From a checkpoint of a small image classifier.
Training: muon at rate 0.035, 12400 steps.
Data: trained on crops of objects in photos (Visual Genome), 123503 training examples, 12.9 epochs.
Rows from block 3, named by matrix and row number. Rows with one number belong to one channel. Each number is 50 + 15 x the weight over its row's rms, rounded and kept within 0 to 99. All counts start at 0.
# convs0: first 3x3 conv, stride 2 (model.blocks.3.convs.0.weight, 128x64x3x3), inputs 44-54, a 3x3 kernel for each
# convs1: second 3x3 conv (model.blocks.3.convs.1.weight, 128x128x3x3, transposed), outputs 44-54, a 3x3 kernel for each
convs0.87:48 48 63 49 47 60 70 49 42 45 55 23 44 27 42 46 38 61 66 66 63 75 52 94 77 55 56 44 41 53 34 54 48 48 58 33 71 79 60 59 39 62 49 64 39 51 45 49 52 36 55 50 48 53 47 27 26 39 18 18 23 17 09 57 67 59 38 45 72 50 69 73 63 49 57 35 50 44 52 62 69 28 43 58 45 45 52 49 63 86 79 67 30 52 50 40 39 44 54
convs1.87:27 30 48 55 32 51 40 39 39 60 60 64 58 72 58 57 56 58 32 41 64 36 38 40 55 54 34 56 55 62 53 46 48 56 34 47 68 71 62 67 68 72 45 64 56 49 45 42 75 35 43 45 60 60 62 62 52 54 31 35 60 41 50 70 50 85 66 43 79 60 47 61 61 79 84 45 75 78 65 73 90 62 65 59 80 73 77 75 76 68 56 50 52 55 44 23 40 24 22
convs0.88:28 36 50 99 80 98 50 43 29 41 43 34 49 74 57 48 51 34 61 59 49 74 99 99 41 64 33 64 58 34 62 48 44 45 71 40 46 44 39 54 58 51 44 29 38 55 41 44 47 52 56 40 52 43 42 57 54 47 42 53 45 35 57 52 36 34 46 55 38 65 55 55 65 67 58 44 54 49 33 64 21 49 59 51 57 53 58 63 57 62 56 49 56 67 68 52 33 66 61
convs1.88:23 16 22 46 43 36 43 36 41 34 51 58 54 65 69 51 56 48 35 30 35 51 77 60 57 53 57 38 46 50 74 71 90 56 61 61 32 35 29 70 77 72 62 60 57 25 36 22 59 57 28 63 66 61 61 35 31 57 40 22 57 55 45 67 43 40 56 53 34 66 63 61 41 52 44 48 65 56 55 53 51 38 18 36 50 57 61 54 52 62 70 80 69 77 58 66 55 55 64
convs0.89:70 53 61 31 33 35 52 67 52 33 47 41 37 48 48 49 47 30 33 26 41 50 66 47 47 48 29 40 40 49 62 48 72 32 35 35 58 40 36 35 38 33 55 69 51 76 60 82 52 70 72 69 56 69 60 41 59 72 43 85 74 40 67 44 19 18 27 36 24 53 35 20 66 60 51 45 48 57 43 40 25 49 46 53 41 52 43 35 50 39 40 39 42 51 51 41 41 44 55
convs1.89:30 37 42 50 39 34 71 64 70 37 40 42 33 52 59 51 59 64 69 52 60 42 38 37 44 33 27 41 44 36 38 46 60 64 69 50 41 27 33 50 47 48 55 49 55 45 37 47 52 51 40 56 32 31 42 54 79 27 41 93 66 29 49 43 35 39 52 32 37 53 40 34 38 40 64 55 57 50 66 70 38 35 15 21 23 33 40 45 37 39 34 28 37 42 24 47 65 79 48
convs0.90:48 31 42 22 28 20 34 31 24 25 39 55 41 70 50 08 55 55 48 54 39 50 49 45 44 44 68 08 46 83 06 57 99 34 58 87 28 48 60 51 68 65 61 54 29 27 41 49 69 46 41 41 58 59 70 48 32 56 39 43 63 44 33 49 48 46 45 48 54 61 67 64 63 65 59 38 43 59 50 58 46 70 42 48 58 37 26 50 56 36 28 41 65 21 87 87 14 52 70
convs1.90:27 11 34 58 43 10 54 46 31 39 80 81 28 59 91 34 51 74 52 61 31 44 37 36 57 47 47 34 39 54 32 59 53 22 50 42 67 72 69 92 81 64 71 65 68 26 54 37 61 52 62 56 60 38 47 40 63 77 35 69 63 51 48 52 48 45 55 48 45 50 60 41 44 69 49 32 45 45 39 49 62 50 66 53 69 57 42 50 42 48 28 31 38 38 43 42 38 60 51
convs0.91:62 70 90 59 53 39 78 67 48 30 49 30 40 38 57 55 53 54 71 60 57 89 68 74 48 67 76 32 27 25 62 62 40 55 50 44 42 53 74 48 40 42 28 36 30 42 45 15 42 42 43 38 55 58 39 37 40 58 27 29 47 18 15 57 55 64 59 61 84 58 59 75 42 50 53 63 50 47 51 43 86 58 46 50 52 39 63 63 56 50 55 41 55 53 32 33 52 16 30
convs1.91:38 53 58 65 37 09 29 39 41 41 35 36 36 42 59 23 70 60 38 24 69 42 40 50 45 47 29 72 73 61 63 33 38 70 42 70 48 78 70 52 45 70 34 56 64 58 60 60 39 26 61 57 22 36 41 82 63 46 48 44 43 50 39 39 58 70 33 56 37 59 66 58 27 28 25 26 32 17 23 09 23 42 30 32 41 48 61 51 44 41 38 37 49 17 29 40 23 26 33
convs0.92:49 38 80 55 38 80 37 45 37 56 54 49 70 54 40 43 70 45 60 49 50 52 43 61 36 35 52 62 55 25 43 72 20 65 49 32 52 58 36 52 46 60 50 34 45 49 51 60 58 53 29 41 40 55 77 87 79 63 41 41 34 52 58 53 52 34 57 60 57 58 55 62 31 31 46 32 31 50 30 57 44 34 48 48 34 53 61 27 53 27 66 60 55 90 63 48 27 66 54
convs1.92:73 79 64 46 65 46 47 37 52 39 32 44 33 07 20 16 13 31 38 39 46 28 47 78 44 43 50 53 62 62 46 61 79 49 52 79 55 42 48 43 50 45 45 42 50 53 42 52 79 55 67 60 45 54 47 72 44 42 42 42 09 69 60 34 50 64 31 47 37 43 34 36 62 80 66 63 41 48 40 66 66 45 24 65 55 37 29 61 43 59 72 61 43 63 63 30 71 40 38
convs0.93:40 60 49 44 60 59 49 50 67 44 49 43 36 44 34 61 57 51 63 81 36 67 33 59 61 44 48 50 50 45 44 80 56 46 73 69 42 66 58 25 52 36 47 49 93 56 43 51 44 50 44 41 39 57 55 81 84 35 63 62 50 62 55 33 47 56 51 40 48 36 35 60 46 40 29 52 51 49 54 43 51 62 39 41 67 57 50 54 39 51 53 69 66 64 51 38 57 45 55
convs1.93:29 36 29 40 29 26 43 42 37 61 64 63 55 62 53 63 66 67 57 59 64 51 58 63 68 57 57 59 55 56 54 59 57 43 63 65 61 53 60 55 53 59 71 61 70 62 56 59 68 70 62 67 62 73 66 58 47 48 38 31 54 58 44 60 58 61 80 57 59 62 62 69 53 62 63 45 52 57 47 58 50 56 54 30 50 55 51 62 67 61 61 65 70 54 54 47 55 43 29
convs0.94:46 44 32 48 41 36 40 67 65 76 47 66 58 67 66 46 33 82 57 65 58 47 41 59 56 52 59 53 33 54 23 63 67 24 45 56 66 51 67 39 35 40 57 43 44 48 39 38 10 44 39 18 23 31 51 42 53 75 61 58 78 53 38 85 64 57 73 59 70 60 65 43 31 16 27 33 27 40 42 26 43 61 74 49 62 63 54 57 55 48 62 48 32 69 44 48 60 49 63
convs1.94:87 68 45 71 62 41 57 63 57 46 29 36 23 06 19 38 00 16 45 35 44 54 62 45 54 46 48 35 25 21 48 49 42 39 46 46 59 53 61 50 45 38 54 47 41 45 40 40 39 64 58 38 79 50 73 48 43 40 63 50 16 70 65 60 55 40 43 46 48 63 58 52 39 47 56 45 51 74 58 71 76 20 27 49 42 36 27 61 69 73 71 88 44 36 45 21 38 14 32
convs0.95:55 38 45 56 56 86 44 38 50 45 57 76 54 35 62 58 46 51 61 52 63 49 29 48 64 51 38 43 21 58 80 30 09 64 66 29 52 57 30 55 45 42 58 31 61 54 53 34 56 34 48 34 51 57 55 32 27 67 64 47 42 71 78 48 58 57 28 44 60 39 33 23 43 38 38 60 59 78 49 57 59 52 34 48 50 56 47 45 37 41 57 36 47 55 39 48 67 67 35
convs1.95:49 78 40 74 86 51 38 42 64 19 44 37 33 20 51 36 28 17 65 50 84 42 47 55 43 19 50 59 53 58 35 46 71 59 59 65 53 58 45 54 53 50 46 58 33 54 21 57 22 80 50 54 88 33 47 35 43 69 84 63 22 44 85 44 41 50 45 44 13 35 21 31 71 36 66 74 72 66 74 78 72 36 49 46 57 36 72 44 39 43 28 45 52 49 50 30 39 39 43
convs0.96:38 46 40 39 48 19 46 38 01 40 39 52 57 42 55 25 39 42 48 76 44 73 45 51 51 71 52 49 31 56 46 49 72 45 72 50 37 48 38 40 59 30 30 52 57 49 68 46 61 36 35 58 55 38 65 44 35 44 53 46 65 53 72 66 54 55 63 57 58 69 59 42 60 33 50 36 39 28 52 30 47 37 39 60 39 59 52 66 69 65 54 44 57 79 56 71 68 54 68
convs1.96:40 50 30 63 57 60 51 52 42 62 54 66 75 59 62 63 46 79 43 58 56 63 63 34 48 49 37 52 45 65 36 44 54 43 38 59 41 42 64 47 61 67 41 51 83 29 47 52 60 55 45 63 50 46 23 43 80 30 05 29 57 47 39 56 44 62 33 43 76 26 39 75 50 68 66 59 68 85 59 66 82 23 38 30 44 37 34 64 44 59 67 67 68 40 62 52 19 34 26
convs0.97:29 41 32 41 54 51 34 53 46 58 39 39 43 34 15 45 57 67 99 76 71 33 37 53 55 60 32 57 15 29 42 42 45 43 49 50 29 49 58 24 27 54 65 64 88 36 18 58 44 35 74 45 64 70 34 41 33 63 69 77 42 52 47 51 46 65 32 36 44 49 40 43 58 40 58 38 34 62 42 46 48 66 48 76 61 61 73 54 63 42 38 74 55 80 42 71 71 43 75
convs1.97:49 36 39 33 28 32 44 59 33 62 64 62 54 64 51 63 59 64 54 60 55 47 59 48 51 56 48 60 57 55 56 51 56 49 56 64 60 58 58 58 61 62 60 70 77 77 78 75 65 66 73 66 67 55 43 51 41 61 54 42 63 55 56 73 82 67 79 74 79 78 76 72 60 62 63 44 38 52 44 46 49 63 44 36 55 49 54 70 59 78 65 63 74 59 59 65 45 48 55
convs0.98:52 51 38 50 72 60 70 70 45 40 28 42 41 58 58 44 50 59 58 59 51 45 57 38 36 51 71 65 64 79 45 51 58 48 16 41 66 52 63 52 54 38 47 44 43 42 39 45 61 47 48 44 44 49 52 70 75 52 64 77 41 39 40 64 71 57 63 62 58 26 36 55 63 50 48 60 49 53 42 58 55 41 53 41 58 66 62 43 40 32 69 39 23 48 36 44 61 70 60
convs1.98:36 57 56 59 68 55 64 54 53 81 67 60 52 48 43 42 40 32 55 54 50 55 47 34 53 51 58 61 58 58 54 45 64 48 32 75 45 44 54 40 48 39 49 48 56 52 33 46 54 39 43 49 49 56 57 52 38 44 78 55 37 65 50 53 75 67 69 64 63 77 74 67 56 44 60 57 38 52 62 42 50 42 50 62 48 30 47 49 86 74 33 43 44 66 50 62 48 64 75
convs0.99:51 33 58 85 38 55 79 82 46 57 45 42 45 46 55 79 45 61 56 56 50 47 31 49 26 30 19 58 63 45 56 69 38 50 62 35 55 51 30 62 45 71 57 60 51 54 35 54 32 69 49 39 26 62 66 45 62 71 59 43 69 66 45 51 44 29 43 56 37 38 66 63 64 43 34 33 58 49 53 53 55 51 38 63 50 46 67 54 49 64 44 49 30 70 59 40 50 43 36
convs1.99:45 49 40 42 52 55 50 76 23 45 53 49 33 59 50 50 49 61 40 53 35 65 56 57 66 66 33 57 79 87 44 54 47 45 36 48 50 59 45 42 45 39 53 25 25 59 53 47 40 52 87 30 22 82 47 57 47 33 46 40 68 35 65 51 32 59 58 52 58 66 40 68 52 64 60 53 44 52 56 57 73 11 00 15 61 67 34 63 81 43 52 70 58 44 48 72 27 08 50
convs0.100:53 48 22 21 44 11 24 06 36 67 59 46 76 70 61 63 75 45 67 56 45 75 24 72 58 41 46 57 26 42 49 27 33 22 24 41 56 72 31 45 74 41 50 59 36 46 41 23 38 24 06 39 26 28 59 46 63 64 45 49 48 56 49 42 39 63 29 32 29 34 38 43 71 44 50 70 54 55 36 42 43 49 65 58 47 50 68 81 75 81 46 44 30 72 47 33 63 63 49
convs1.100:58 43 30 95 86 66 66 68 70 65 47 45 57 47 42 47 50 44 57 52 44 57 25 44 32 43 31 41 56 59 57 77 59 52 48 63 66 58 75 53 43 41 40 28 61 75 72 51 70 49 30 54 67 90 40 63 54 65 56 47 86 72 48 43 68 63 65 69 55 53 76 64 47 44 37 38 48 33 46 48 65 44 58 41 53 61 42 61 69 50 46 47 56 34 23 34 32 08 30
convs0.101:40 19 31 56 46 19 43 54 31 31 43 44 46 31 50 44 38 77 45 50 55 72 44 41 45 59 59 34 19 38 43 41 27 49 28 67 72 66 67 54 47 68 67 45 53 64 45 53 63 62 59 34 66 56 37 41 22 32 50 31 57 58 48 82 73 82 77 63 72 68 70 66 48 46 45 68 46 41 82 65 64 39 46 32 59 59 56 58 58 65 06 40 09 23 47 51 67 64 38
convs1.101:45 35 40 41 32 58 66 60 60 41 47 50 45 35 36 46 39 57 42 41 52 57 32 43 54 23 34 57 69 49 59 34 33 40 30 24 59 63 64 73 55 72 54 50 49 36 54 83 02 86 99 20 14 54 76 51 30 54 53 45 36 67 32 75 62 63 58 72 64 41 35 46 48 29 29 31 44 05 30 21 15 51 54 39 45 39 56 68 42 49 72 50 66 50 52 76 59 59 31
convs0.102:42 75 51 23 40 46 58 56 65 42 54 83 49 45 46 44 56 55 46 36 44 58 55 38 55 53 46 60 65 48 39 62 65 56 69 45 50 38 39 42 29 68 53 41 51 56 45 49 49 72 68 61 91 62 58 62 54 56 54 34 71 81 74 70 43 76 53 46 82 65 40 57 63 29 62 60 39 72 37 54 69 67 78 78 58 82 76 76 71 74 68 43 44 53 54 45 32 31 60
convs1.102:51 40 66 37 60 58 65 39 51 56 66 65 52 55 55 48 68 60 52 49 58 40 22 30 37 36 50 42 50 78 30 38 43 61 32 33 45 58 36 33 57 62 38 24 50 39 60 56 36 47 43 51 60 56 46 48 77 33 41 68 45 48 47 53 37 55 55 62 70 33 42 51 45 38 42 20 32 40 41 32 48 35 21 45 42 58 28 80 76 48 51 72 61 70 68 73 73 72 45
convs0.103:54 25 32 33 24 38 47 41 43 35 29 43 24 38 42 49 20 50 34 50 52 66 45 39 29 61 62 43 45 54 15 48 59 16 30 69 57 63 57 74 50 76 62 44 75 55 23 45 37 60 49 43 43 69 49 61 45 55 69 55 37 38 40 63 45 45 42 45 32 53 28 58 36 57 55 38 42 31 28 52 59 63 51 59 67 53 78 71 70 74 47 46 68 43 67 55 27 53 43
convs1.103:49 15 20 77 37 39 54 47 40 39 41 56 62 55 67 63 58 80 42 29 37 33 15 36 53 40 49 54 66 59 51 73 66 52 29 42 64 59 67 45 73 62 57 61 56 29 51 65 32 21 73 36 41 67 51 37 57 51 37 49 69 64 44 38 41 47 56 55 72 50 71 58 48 46 25 30 44 36 45 51 43 43 56 47 53 44 30 63 67 58 57 72 64 70 92 38 52 41 23
convs0.104:56 29 52 44 39 59 42 51 52 41 45 58 47 49 38 51 60 50 34 40 35 66 58 44 31 51 50 50 43 35 68 61 53 26 46 62 43 58 55 44 41 62 40 45 48 66 30 27 37 35 56 36 55 47 59 50 43 66 52 60 52 56 55 23 33 43 44 36 39 40 41 67 47 43 50 56 63 50 49 39 56 60 59 69 75 55 42 33 28 36 30 48 35 49 51 52 47 63 49
convs1.104:43 31 56 70 83 44 47 45 72 53 35 32 38 26 38 16 35 44 64 55 66 65 49 37 60 39 22 52 50 62 52 41 48 22 50 71 42 56 56 76 50 51 56 40 52 66 38 53 87 83 59 49 78 62 53 50 55 54 43 55 65 59 62 31 52 53 58 21 56 47 27 57 68 61 50 68 51 51 42 63 46 55 77 50 55 62 58 46 28 53 45 21 49 38 42 43 61 43 54
convs0.105:39 32 60 36 56 68 52 60 64 63 51 35 47 57 51 68 79 58 59 39 44 54 43 43 42 53 50 60 53 37 36 64 52 36 90 60 62 68 45 47 41 64 56 51 42 53 57 58 67 54 83 72 59 70 58 74 52 47 38 40 14 25 28 23 38 38 29 34 43 10 34 27 21 42 25 08 18 36 26 33 50 47 47 44 57 53 56 48 59 62 45 42 56 49 39 51 46 32 59
convs1.105:40 43 70 42 29 49 25 29 27 27 59 74 55 59 69 55 62 49 45 50 45 27 33 37 29 00 10 17 24 47 47 38 47 46 37 34 26 32 34 56 53 55 69 62 79 26 43 36 53 36 43 38 66 71 52 52 58 12 31 65 44 33 54 59 39 54 61 43 50 48 39 47 60 63 54 65 49 64 55 33 46 28 58 64 40 60 61 40 48 46 69 52 49 60 51 44 62 51 23
convs0.106:39 48 49 52 56 65 47 46 71 42 56 40 41 34 61 49 65 90 57 89 55 84 46 44 52 59 39 56 42 27 46 52 44 60 39 36 65 63 18 43 62 52 27 64 63 52 56 43 67 52 25 75 54 40 44 43 52 57 59 50 62 47 33 75 59 50 76 46 41 58 53 68 47 65 50 50 25 40 30 34 57 44 46 41 33 35 39 49 37 57 66 58 47 61 63 44 66 40 69
convs1.106:82 52 51 46 57 77 29 41 51 33 34 13 23 29 10 22 20 14 42 76 54 49 53 34 47 42 60 57 32 66 37 54 59 73 44 55 72 51 63 59 63 50 52 42 48 53 66 48 50 78 35 47 83 46 38 50 55 19 48 69 35 61 58 49 49 52 19 36 54 00 52 28 52 26 60 47 47 71 48 41 46 61 35 36 32 26 33 35 44 58 36 43 33 32 42 13 38 24 42
convs0.107:61 32 36 67 38 37 46 75 40 39 50 48 77 41 21 90 65 58 66 52 55 57 46 46 57 84 35 54 59 46 59 47 67 45 46 77 32 45 49 54 56 63 53 53 50 46 39 54 35 38 42 57 26 66 43 51 60 54 71 57 55 55 42 33 44 51 47 39 51 40 39 37 38 32 53 38 47 38 45 24 27 26 66 62 36 59 67 41 69 49 55 36 38 60 61 62 56 47 35
convs1.107:38 67 71 06 53 18 45 49 64 51 36 43 45 57 42 60 63 42 66 36 53 50 56 48 57 33 28 44 72 66 34 36 52 44 70 47 51 51 30 48 39 43 57 62 52 50 52 43 50 47 19 30 39 39 41 58 43 32 94 83 36 33 74 65 74 62 60 58 61 46 59 36 46 57 56 51 62 55 56 56 70 72 55 61 70 54 47 60 46 59 53 50 48 72 39 44 68 63 44
convs0.108:28 49 20 58 36 63 34 36 41 46 65 55 45 47 57 52 40 48 59 51 62 56 71 62 30 53 37 70 59 24 67 52 36 42 40 31 63 43 43 68 38 34 41 40 49 52 50 36 47 47 46 35 20 25 28 28 65 51 51 63 67 56 39 64 70 62 51 49 62 40 41 38 30 33 46 31 28 49 31 43 28 38 42 60 43 50 55 69 45 55 61 30 65 59 56 51 48 36 39
convs1.108:44 32 40 70 54 45 36 29 21 76 70 61 45 67 65 61 44 49 26 25 33 37 42 33 44 40 55 41 41 34 62 52 58 58 34 49 61 77 81 62 69 83 48 77 64 66 56 39 64 39 53 75 50 28 71 59 40 28 47 57 46 38 23 59 55 51 63 55 45 49 67 55 58 53 44 59 64 64 54 33 52 53 63 69 23 23 45 41 34 34 31 57 48 40 22 39 62 47 11
convs0.109:79 41 43 49 37 44 24 45 45 31 65 42 38 53 48 43 47 33 40 38 58 31 48 33 35 46 36 62 45 50 58 25 09 80 70 59 85 67 66 58 73 71 57 99 69 32 27 55 22 59 35 24 68 53 62 78 79 46 47 57 81 68 79 26 46 58 46 50 58 31 35 43 51 62 68 63 60 49 50 72 40 39 47 50 53 75 66 71 68 51 48 75 44 57 59 54 63 76 33
convs1.109:37 35 41 33 35 39 58 63 56 66 67 69 63 57 67 64 60 71 55 65 43 55 58 41 52 54 34 53 41 50 32 34 52 33 61 54 59 40 63 57 28 56 64 40 66 63 51 66 71 58 66 60 42 64 59 54 49 43 38 39 57 41 43 82 58 59 76 66 54 65 69 56 54 57 70 48 52 54 41 46 49 43 42 39 54 51 39 50 47 50 61 57 55 60 43 46 42 38 45
convs0.110:41 47 49 56 75 53 31 49 69 71 45 56 57 48 38 60 13 42 30 53 40 52 51 54 34 53 57 63 26 54 70 40 42 50 55 56 55 47 40 40 68 27 54 39 24 43 79 63 62 67 43 72 48 45 45 40 41 63 60 61 47 37 34 40 64 36 60 51 48 53 51 60 55 54 46 43 55 65 56 70 79 78 50 48 68 57 49 60 48 39 47 40 24 60 66 48 80 62 41
convs1.110:53 59 32 55 55 52 52 61 54 68 59 31 55 42 40 64 59 48 62 66 38 47 58 32 52 47 30 39 32 34 31 52 58 47 45 63 60 24 40 72 65 64 41 65 68 40 39 42 83 51 42 70 22 37 37 36 74 32 09 35 59 44 30 39 38 63 14 41 70 26 48 69 50 66 48 48 59 63 40 53 62 43 46 41 35 29 27 41 20 23 58 54 42 41 42 70 42 41 65
convs0.111:45 40 49 40 40 38 55 81 79 54 65 42 59 52 60 35 32 69 44 24 34 52 36 45 46 46 36 48 40 59 29 51 58 52 36 46 40 50 72 38 35 48 46 62 52 44 44 50 57 23 12 78 46 55 61 52 43 64 53 53 73 65 52 70 83 66 85 91 69 48 68 49 57 56 54 54 51 48 45 65 59 71 59 66 55 48 48 47 54 40 39 35 39 49 56 51 30 38 43
convs1.111:44 36 52 51 56 63 44 40 58 28 34 44 61 58 62 55 71 72 31 70 67 55 50 61 62 49 48 79 63 44 71 64 69 62 69 73 43 42 36 23 21 40 33 35 48 52 41 78 17 52 33 60 29 45 42 70 55 61 75 81 62 54 39 57 47 33 60 40 41 49 26 29 44 32 36 39 39 43 39 30 42 60 56 52 65 73 76 66 67 48 35 38 37 47 47 60 41 67 60
convs0.112:46 33 31 40 53 60 67 83 59 66 42 54 60 80 55 74 75 85 45 49 38 47 66 26 61 16 36 69 25 68 55 49 32 60 34 82 61 68 38 80 62 38 82 80 43 49 46 63 29 63 58 16 53 42 34 55 53 32 35 39 42 48 71 29 39 44 42 52 50 54 56 52 64 36 23 55 40 40 50 51 46 68 64 43 57 67 44 73 62 57 51 41 40 29 36 46 22 57 67
convs1.112:57 36 38 48 67 53 54 48 32 62 41 67 49 52 42 52 61 62 37 44 41 31 39 48 67 61 41 38 30 59 50 69 64 45 47 44 76 51 71 73 77 72 78 77 72 59 59 34 54 66 76 57 48 47 44 41 55 69 40 56 64 55 38 47 32 25 59 33 23 56 51 53 28 41 25 61 51 56 35 45 39 45 49 41 31 42 40 51 25 48 31 27 34 78 40 37 59 64 61
convs0.113:46 66 79 59 57 50 51 62 41 42 68 52 64 57 52 59 56 43 25 44 50 33 30 30 59 61 33 21 56 90 78 38 55 64 51 69 64 51 51 74 63 67 75 58 55 64 28 53 50 41 50 45 57 89 62 57 50 54 52 53 47 43 43 53 45 52 50 54 54 69 55 54 48 65 68 20 35 59 51 58 62 62 43 72 48 47 58 61 53 57 51 66 78 14 45 46 35 56 44
convs1.113:60 66 30 59 40 48 39 37 54 42 43 56 36 35 55 54 32 54 72 57 60 52 52 52 40 75 54 47 32 59 35 46 52 54 34 74 37 39 44 25 59 49 28 37 55 56 47 42 52 61 33 50 79 36 52 55 50 41 76 42 44 74 73 44 45 44 35 35 30 66 49 54 49 47 49 42 46 67 59 65 90 58 36 32 36 41 38 48 47 60 32 47 35 49 55 36 60 50 65
convs0.114:45 65 34 33 43 29 53 43 59 47 47 50 58 47 49 60 41 44 48 73 75 64 52 47 76 67 66 48 35 63 43 24 64 44 46 56 50 62 66 46 41 39 54 47 29 44 32 61 50 46 56 50 51 57 36 54 43 33 46 44 43 59 44 13 29 28 26 40 33 46 43 55 48 60 46 42 53 51 30 45 42 63 56 70 44 50 39 59 54 48 33 28 52 47 80 38 55 34 32
convs1.114:33 31 35 62 43 51 54 46 34 45 56 49 50 46 61 65 29 54 43 50 59 59 64 74 67 81 56 57 67 12 40 43 33 27 28 28 67 74 56 27 60 58 26 55 52 44 49 71 37 33 68 64 57 11 41 45 28 31 43 50 36 42 54 34 31 52 41 62 77 56 76 69 64 55 62 33 38 59 50 45 45 38 47 54 37 58 39 43 44 38 51 50 40 43 34 44 24 24 33
convs0.115:29 64 64 39 61 44 70 59 60 79 29 55 49 54 39 46 54 28 56 46 45 55 47 57 67 62 25 47 31 00 49 24 15 37 08 00 56 46 54 36 53 67 42 38 44 48 51 59 49 52 56 33 48 45 30 45 62 40 54 67 47 58 57 56 59 58 51 54 58 40 41 55 39 44 53 51 39 43 49 58 54 57 73 54 35 70 64 55 51 76 55 48 41 53 13 00 63 19 06
convs1.115:57 46 71 69 49 69 58 20 57 49 62 39 39 75 54 66 99 78 47 38 44 32 51 28 47 50 46 39 28 54 50 39 68 34 68 56 44 47 51 52 69 60 56 67 75 44 56 39 67 49 59 73 60 58 27 40 79 43 29 56 74 59 19 33 45 24 51 41 37 49 47 28 58 48 56 60 45 38 35 46 41 50 56 63 63 53 38 67 54 39 51 26 35 28 34 37 26 49 27
convs0.116:54 32 23 62 51 34 55 47 49 47 70 45 39 54 38 48 51 42 37 48 66 55 48 32 65 73 63 52 59 52 63 62 56 60 42 45 54 47 27 53 46 47 43 53 34 38 41 64 30 46 66 55 81 68 31 43 47 58 47 60 58 58 74 36 54 72 46 54 38 60 31 30 59 60 59 51 54 72 70 52 72 70 71 72 69 49 57 52 51 59 62 63 46 64 52 75 63 51 33
convs1.116:56 73 79 76 28 42 48 50 82 56 49 63 53 51 43 70 48 48 90 65 47 70 41 42 36 67 41 54 48 61 43 65 63 50 57 44 75 57 50 55 46 34 51 20 40 30 67 70 38 56 80 51 48 67 44 40 46 29 57 44 55 30 40 49 41 49 46 34 66 41 45 72 52 46 45 58 54 37 72 40 61 72 39 34 44 43 24 56 43 55 55 76 75 61 76 51 82 47 55
convs0.117:21 63 62 66 42 70 58 97 51 50 27 27 34 49 51 29 38 47 46 52 69 67 53 37 48 47 54 20 26 46 41 48 54 41 54 65 48 57 75 59 46 68 37 42 34 46 52 63 36 41 30 49 29 24 51 56 41 57 64 50 35 41 43 59 57 43 72 56 43 47 55 44 59 59 68 35 60 75 60 27 56 73 57 76 53 63 59 49 33 41 39 40 27 59 65 37 61 54 80
convs1.117:63 54 28 51 45 55 62 60 51 36 46 38 70 54 42 50 57 41 60 36 54 40 35 43 67 70 43 31 53 41 48 45 48 55 28 36 50 59 59 64 72 58 46 52 49 70 32 64 32 51 31 57 37 46 50 52 53 59 75 88 39 35 49 48 58 53 61 51 45 72 61 47 42 60 49 34 36 57 41 48 39 87 81 77 65 57 58 40 44 46 51 59 53 61 63 49 40 35 52
convs0.118:40 57 26 63 69 68 33 45 71 75 67 42 58 40 53 50 19 64 64 39 30 74 57 37 57 17 55 63 43 30 57 40 42 80 49 18 61 70 49 85 79 92 69 43 48 65 82 66 70 63 63 69 65 78 67 75 54 72 49 52 64 48 69 38 65 53 43 74 52 40 53 48 68 57 39 64 54 24 72 67 66 55 62 42 33 58 62 55 44 74 87 44 56 60 41 37 91 41 49
convs1.118:41 47 35 33 38 91 38 46 51 55 51 49 49 43 40 49 52 32 51 54 47 65 44 28 57 51 43 48 67 55 51 39 25 42 65 53 38 37 53 61 36 65 42 58 46 46 39 50 31 50 46 38 38 62 63 50 42 47 38 01 70 69 52 58 46 59 45 39 45 41 38 42 51 33 42 84 45 68 59 61 41 17 48 56 49 53 61 41 47 60 64 38 50 29 72 68 26 51 58
convs0.119:46 77 48 70 50 48 78 48 44 48 34 57 26 40 38 53 47 60 79 23 34 33 38 54 32 16 68 64 36 59 39 43 18 49 73 49 50 64 88 48 53 61 45 47 44 61 49 32 69 43 48 66 80 50 70 69 34 52 53 37 66 48 27 48 44 49 52 60 43 65 58 55 69 44 67 50 33 42 40 34 52 52 51 65 55 47 40 46 61 52 42 43 27 39 66 63 26 28 33
convs1.119:79 68 75 56 66 51 45 53 80 42 32 41 28 23 19 42 42 46 55 37 42 36 46 47 57 67 57 21 25 26 48 46 60 35 69 67 54 52 34 41 52 49 36 38 37 53 40 50 41 30 50 48 61 81 42 65 50 17 25 39 58 53 55 44 61 70 35 40 37 42 27 44 32 47 77 48 45 57 41 46 72 46 56 49 51 59 47 31 30 32 30 45 53 51 57 65 33 34 57
convs0.120:54 36 35 35 50 45 51 44 42 41 50 42 39 43 44 70 45 45 51 53 43 57 65 41 50 47 55 62 45 53 64 65 63 53 34 46 48 47 63 57 47 64 57 52 56 41 31 51 33 29 48 41 29 37 66 75 56 72 65 69 86 76 86 35 35 43 29 28 42 36 39 64 24 15 21 33 34 19 35 56 44 52 44 44 54 38 46 35 33 44 40 38 41 35 31 34 60 44 39
convs1.120:44 55 50 39 52 39 49 67 51 43 40 36 39 35 32 59 55 38 54 55 50 53 48 45 39 36 18 20 30 41 32 34 51 38 50 69 45 34 43 42 33 36 46 42 42 55 38 60 45 22 51 58 38 63 36 51 51 40 38 41 74 66 70 66 52 56 51 47 63 52 38 56 52 46 34 44 40 34 37 22 34 56 71 48 79 82 78 81 79 51 56 36 54 26 22 23 26 25 27
convs0.121:37 39 43 39 36 40 36 37 48 59 61 52 65 50 55 97 54 24 70 49 38 69 51 39 88 72 53 49 63 79 70 58 57 91 50 33 23 40 38 77 50 50 68 62 73 42 69 47 65 64 51 74 82 75 59 50 35 37 54 50 56 64 52 49 42 55 55 39 59 46 60 55 71 54 43 70 35 49 61 53 45 78 63 74 65 54 49 71 46 60 36 40 37 49 45 13 76 56 34
convs1.121:46 44 63 34 59 74 39 62 49 72 57 54 59 47 58 65 69 47 55 47 41 51 51 53 68 62 55 38 28 28 47 39 42 23 50 47 64 60 52 65 60 48 58 62 60 49 44 50 49 64 41 49 51 46 62 45 38 48 53 20 69 52 50 49 31 27 68 46 45 50 45 34 63 22 45 67 43 36 52 39 31 53 70 60 46 55 55 58 64 69 52 66 59 62 72 39 83 72 58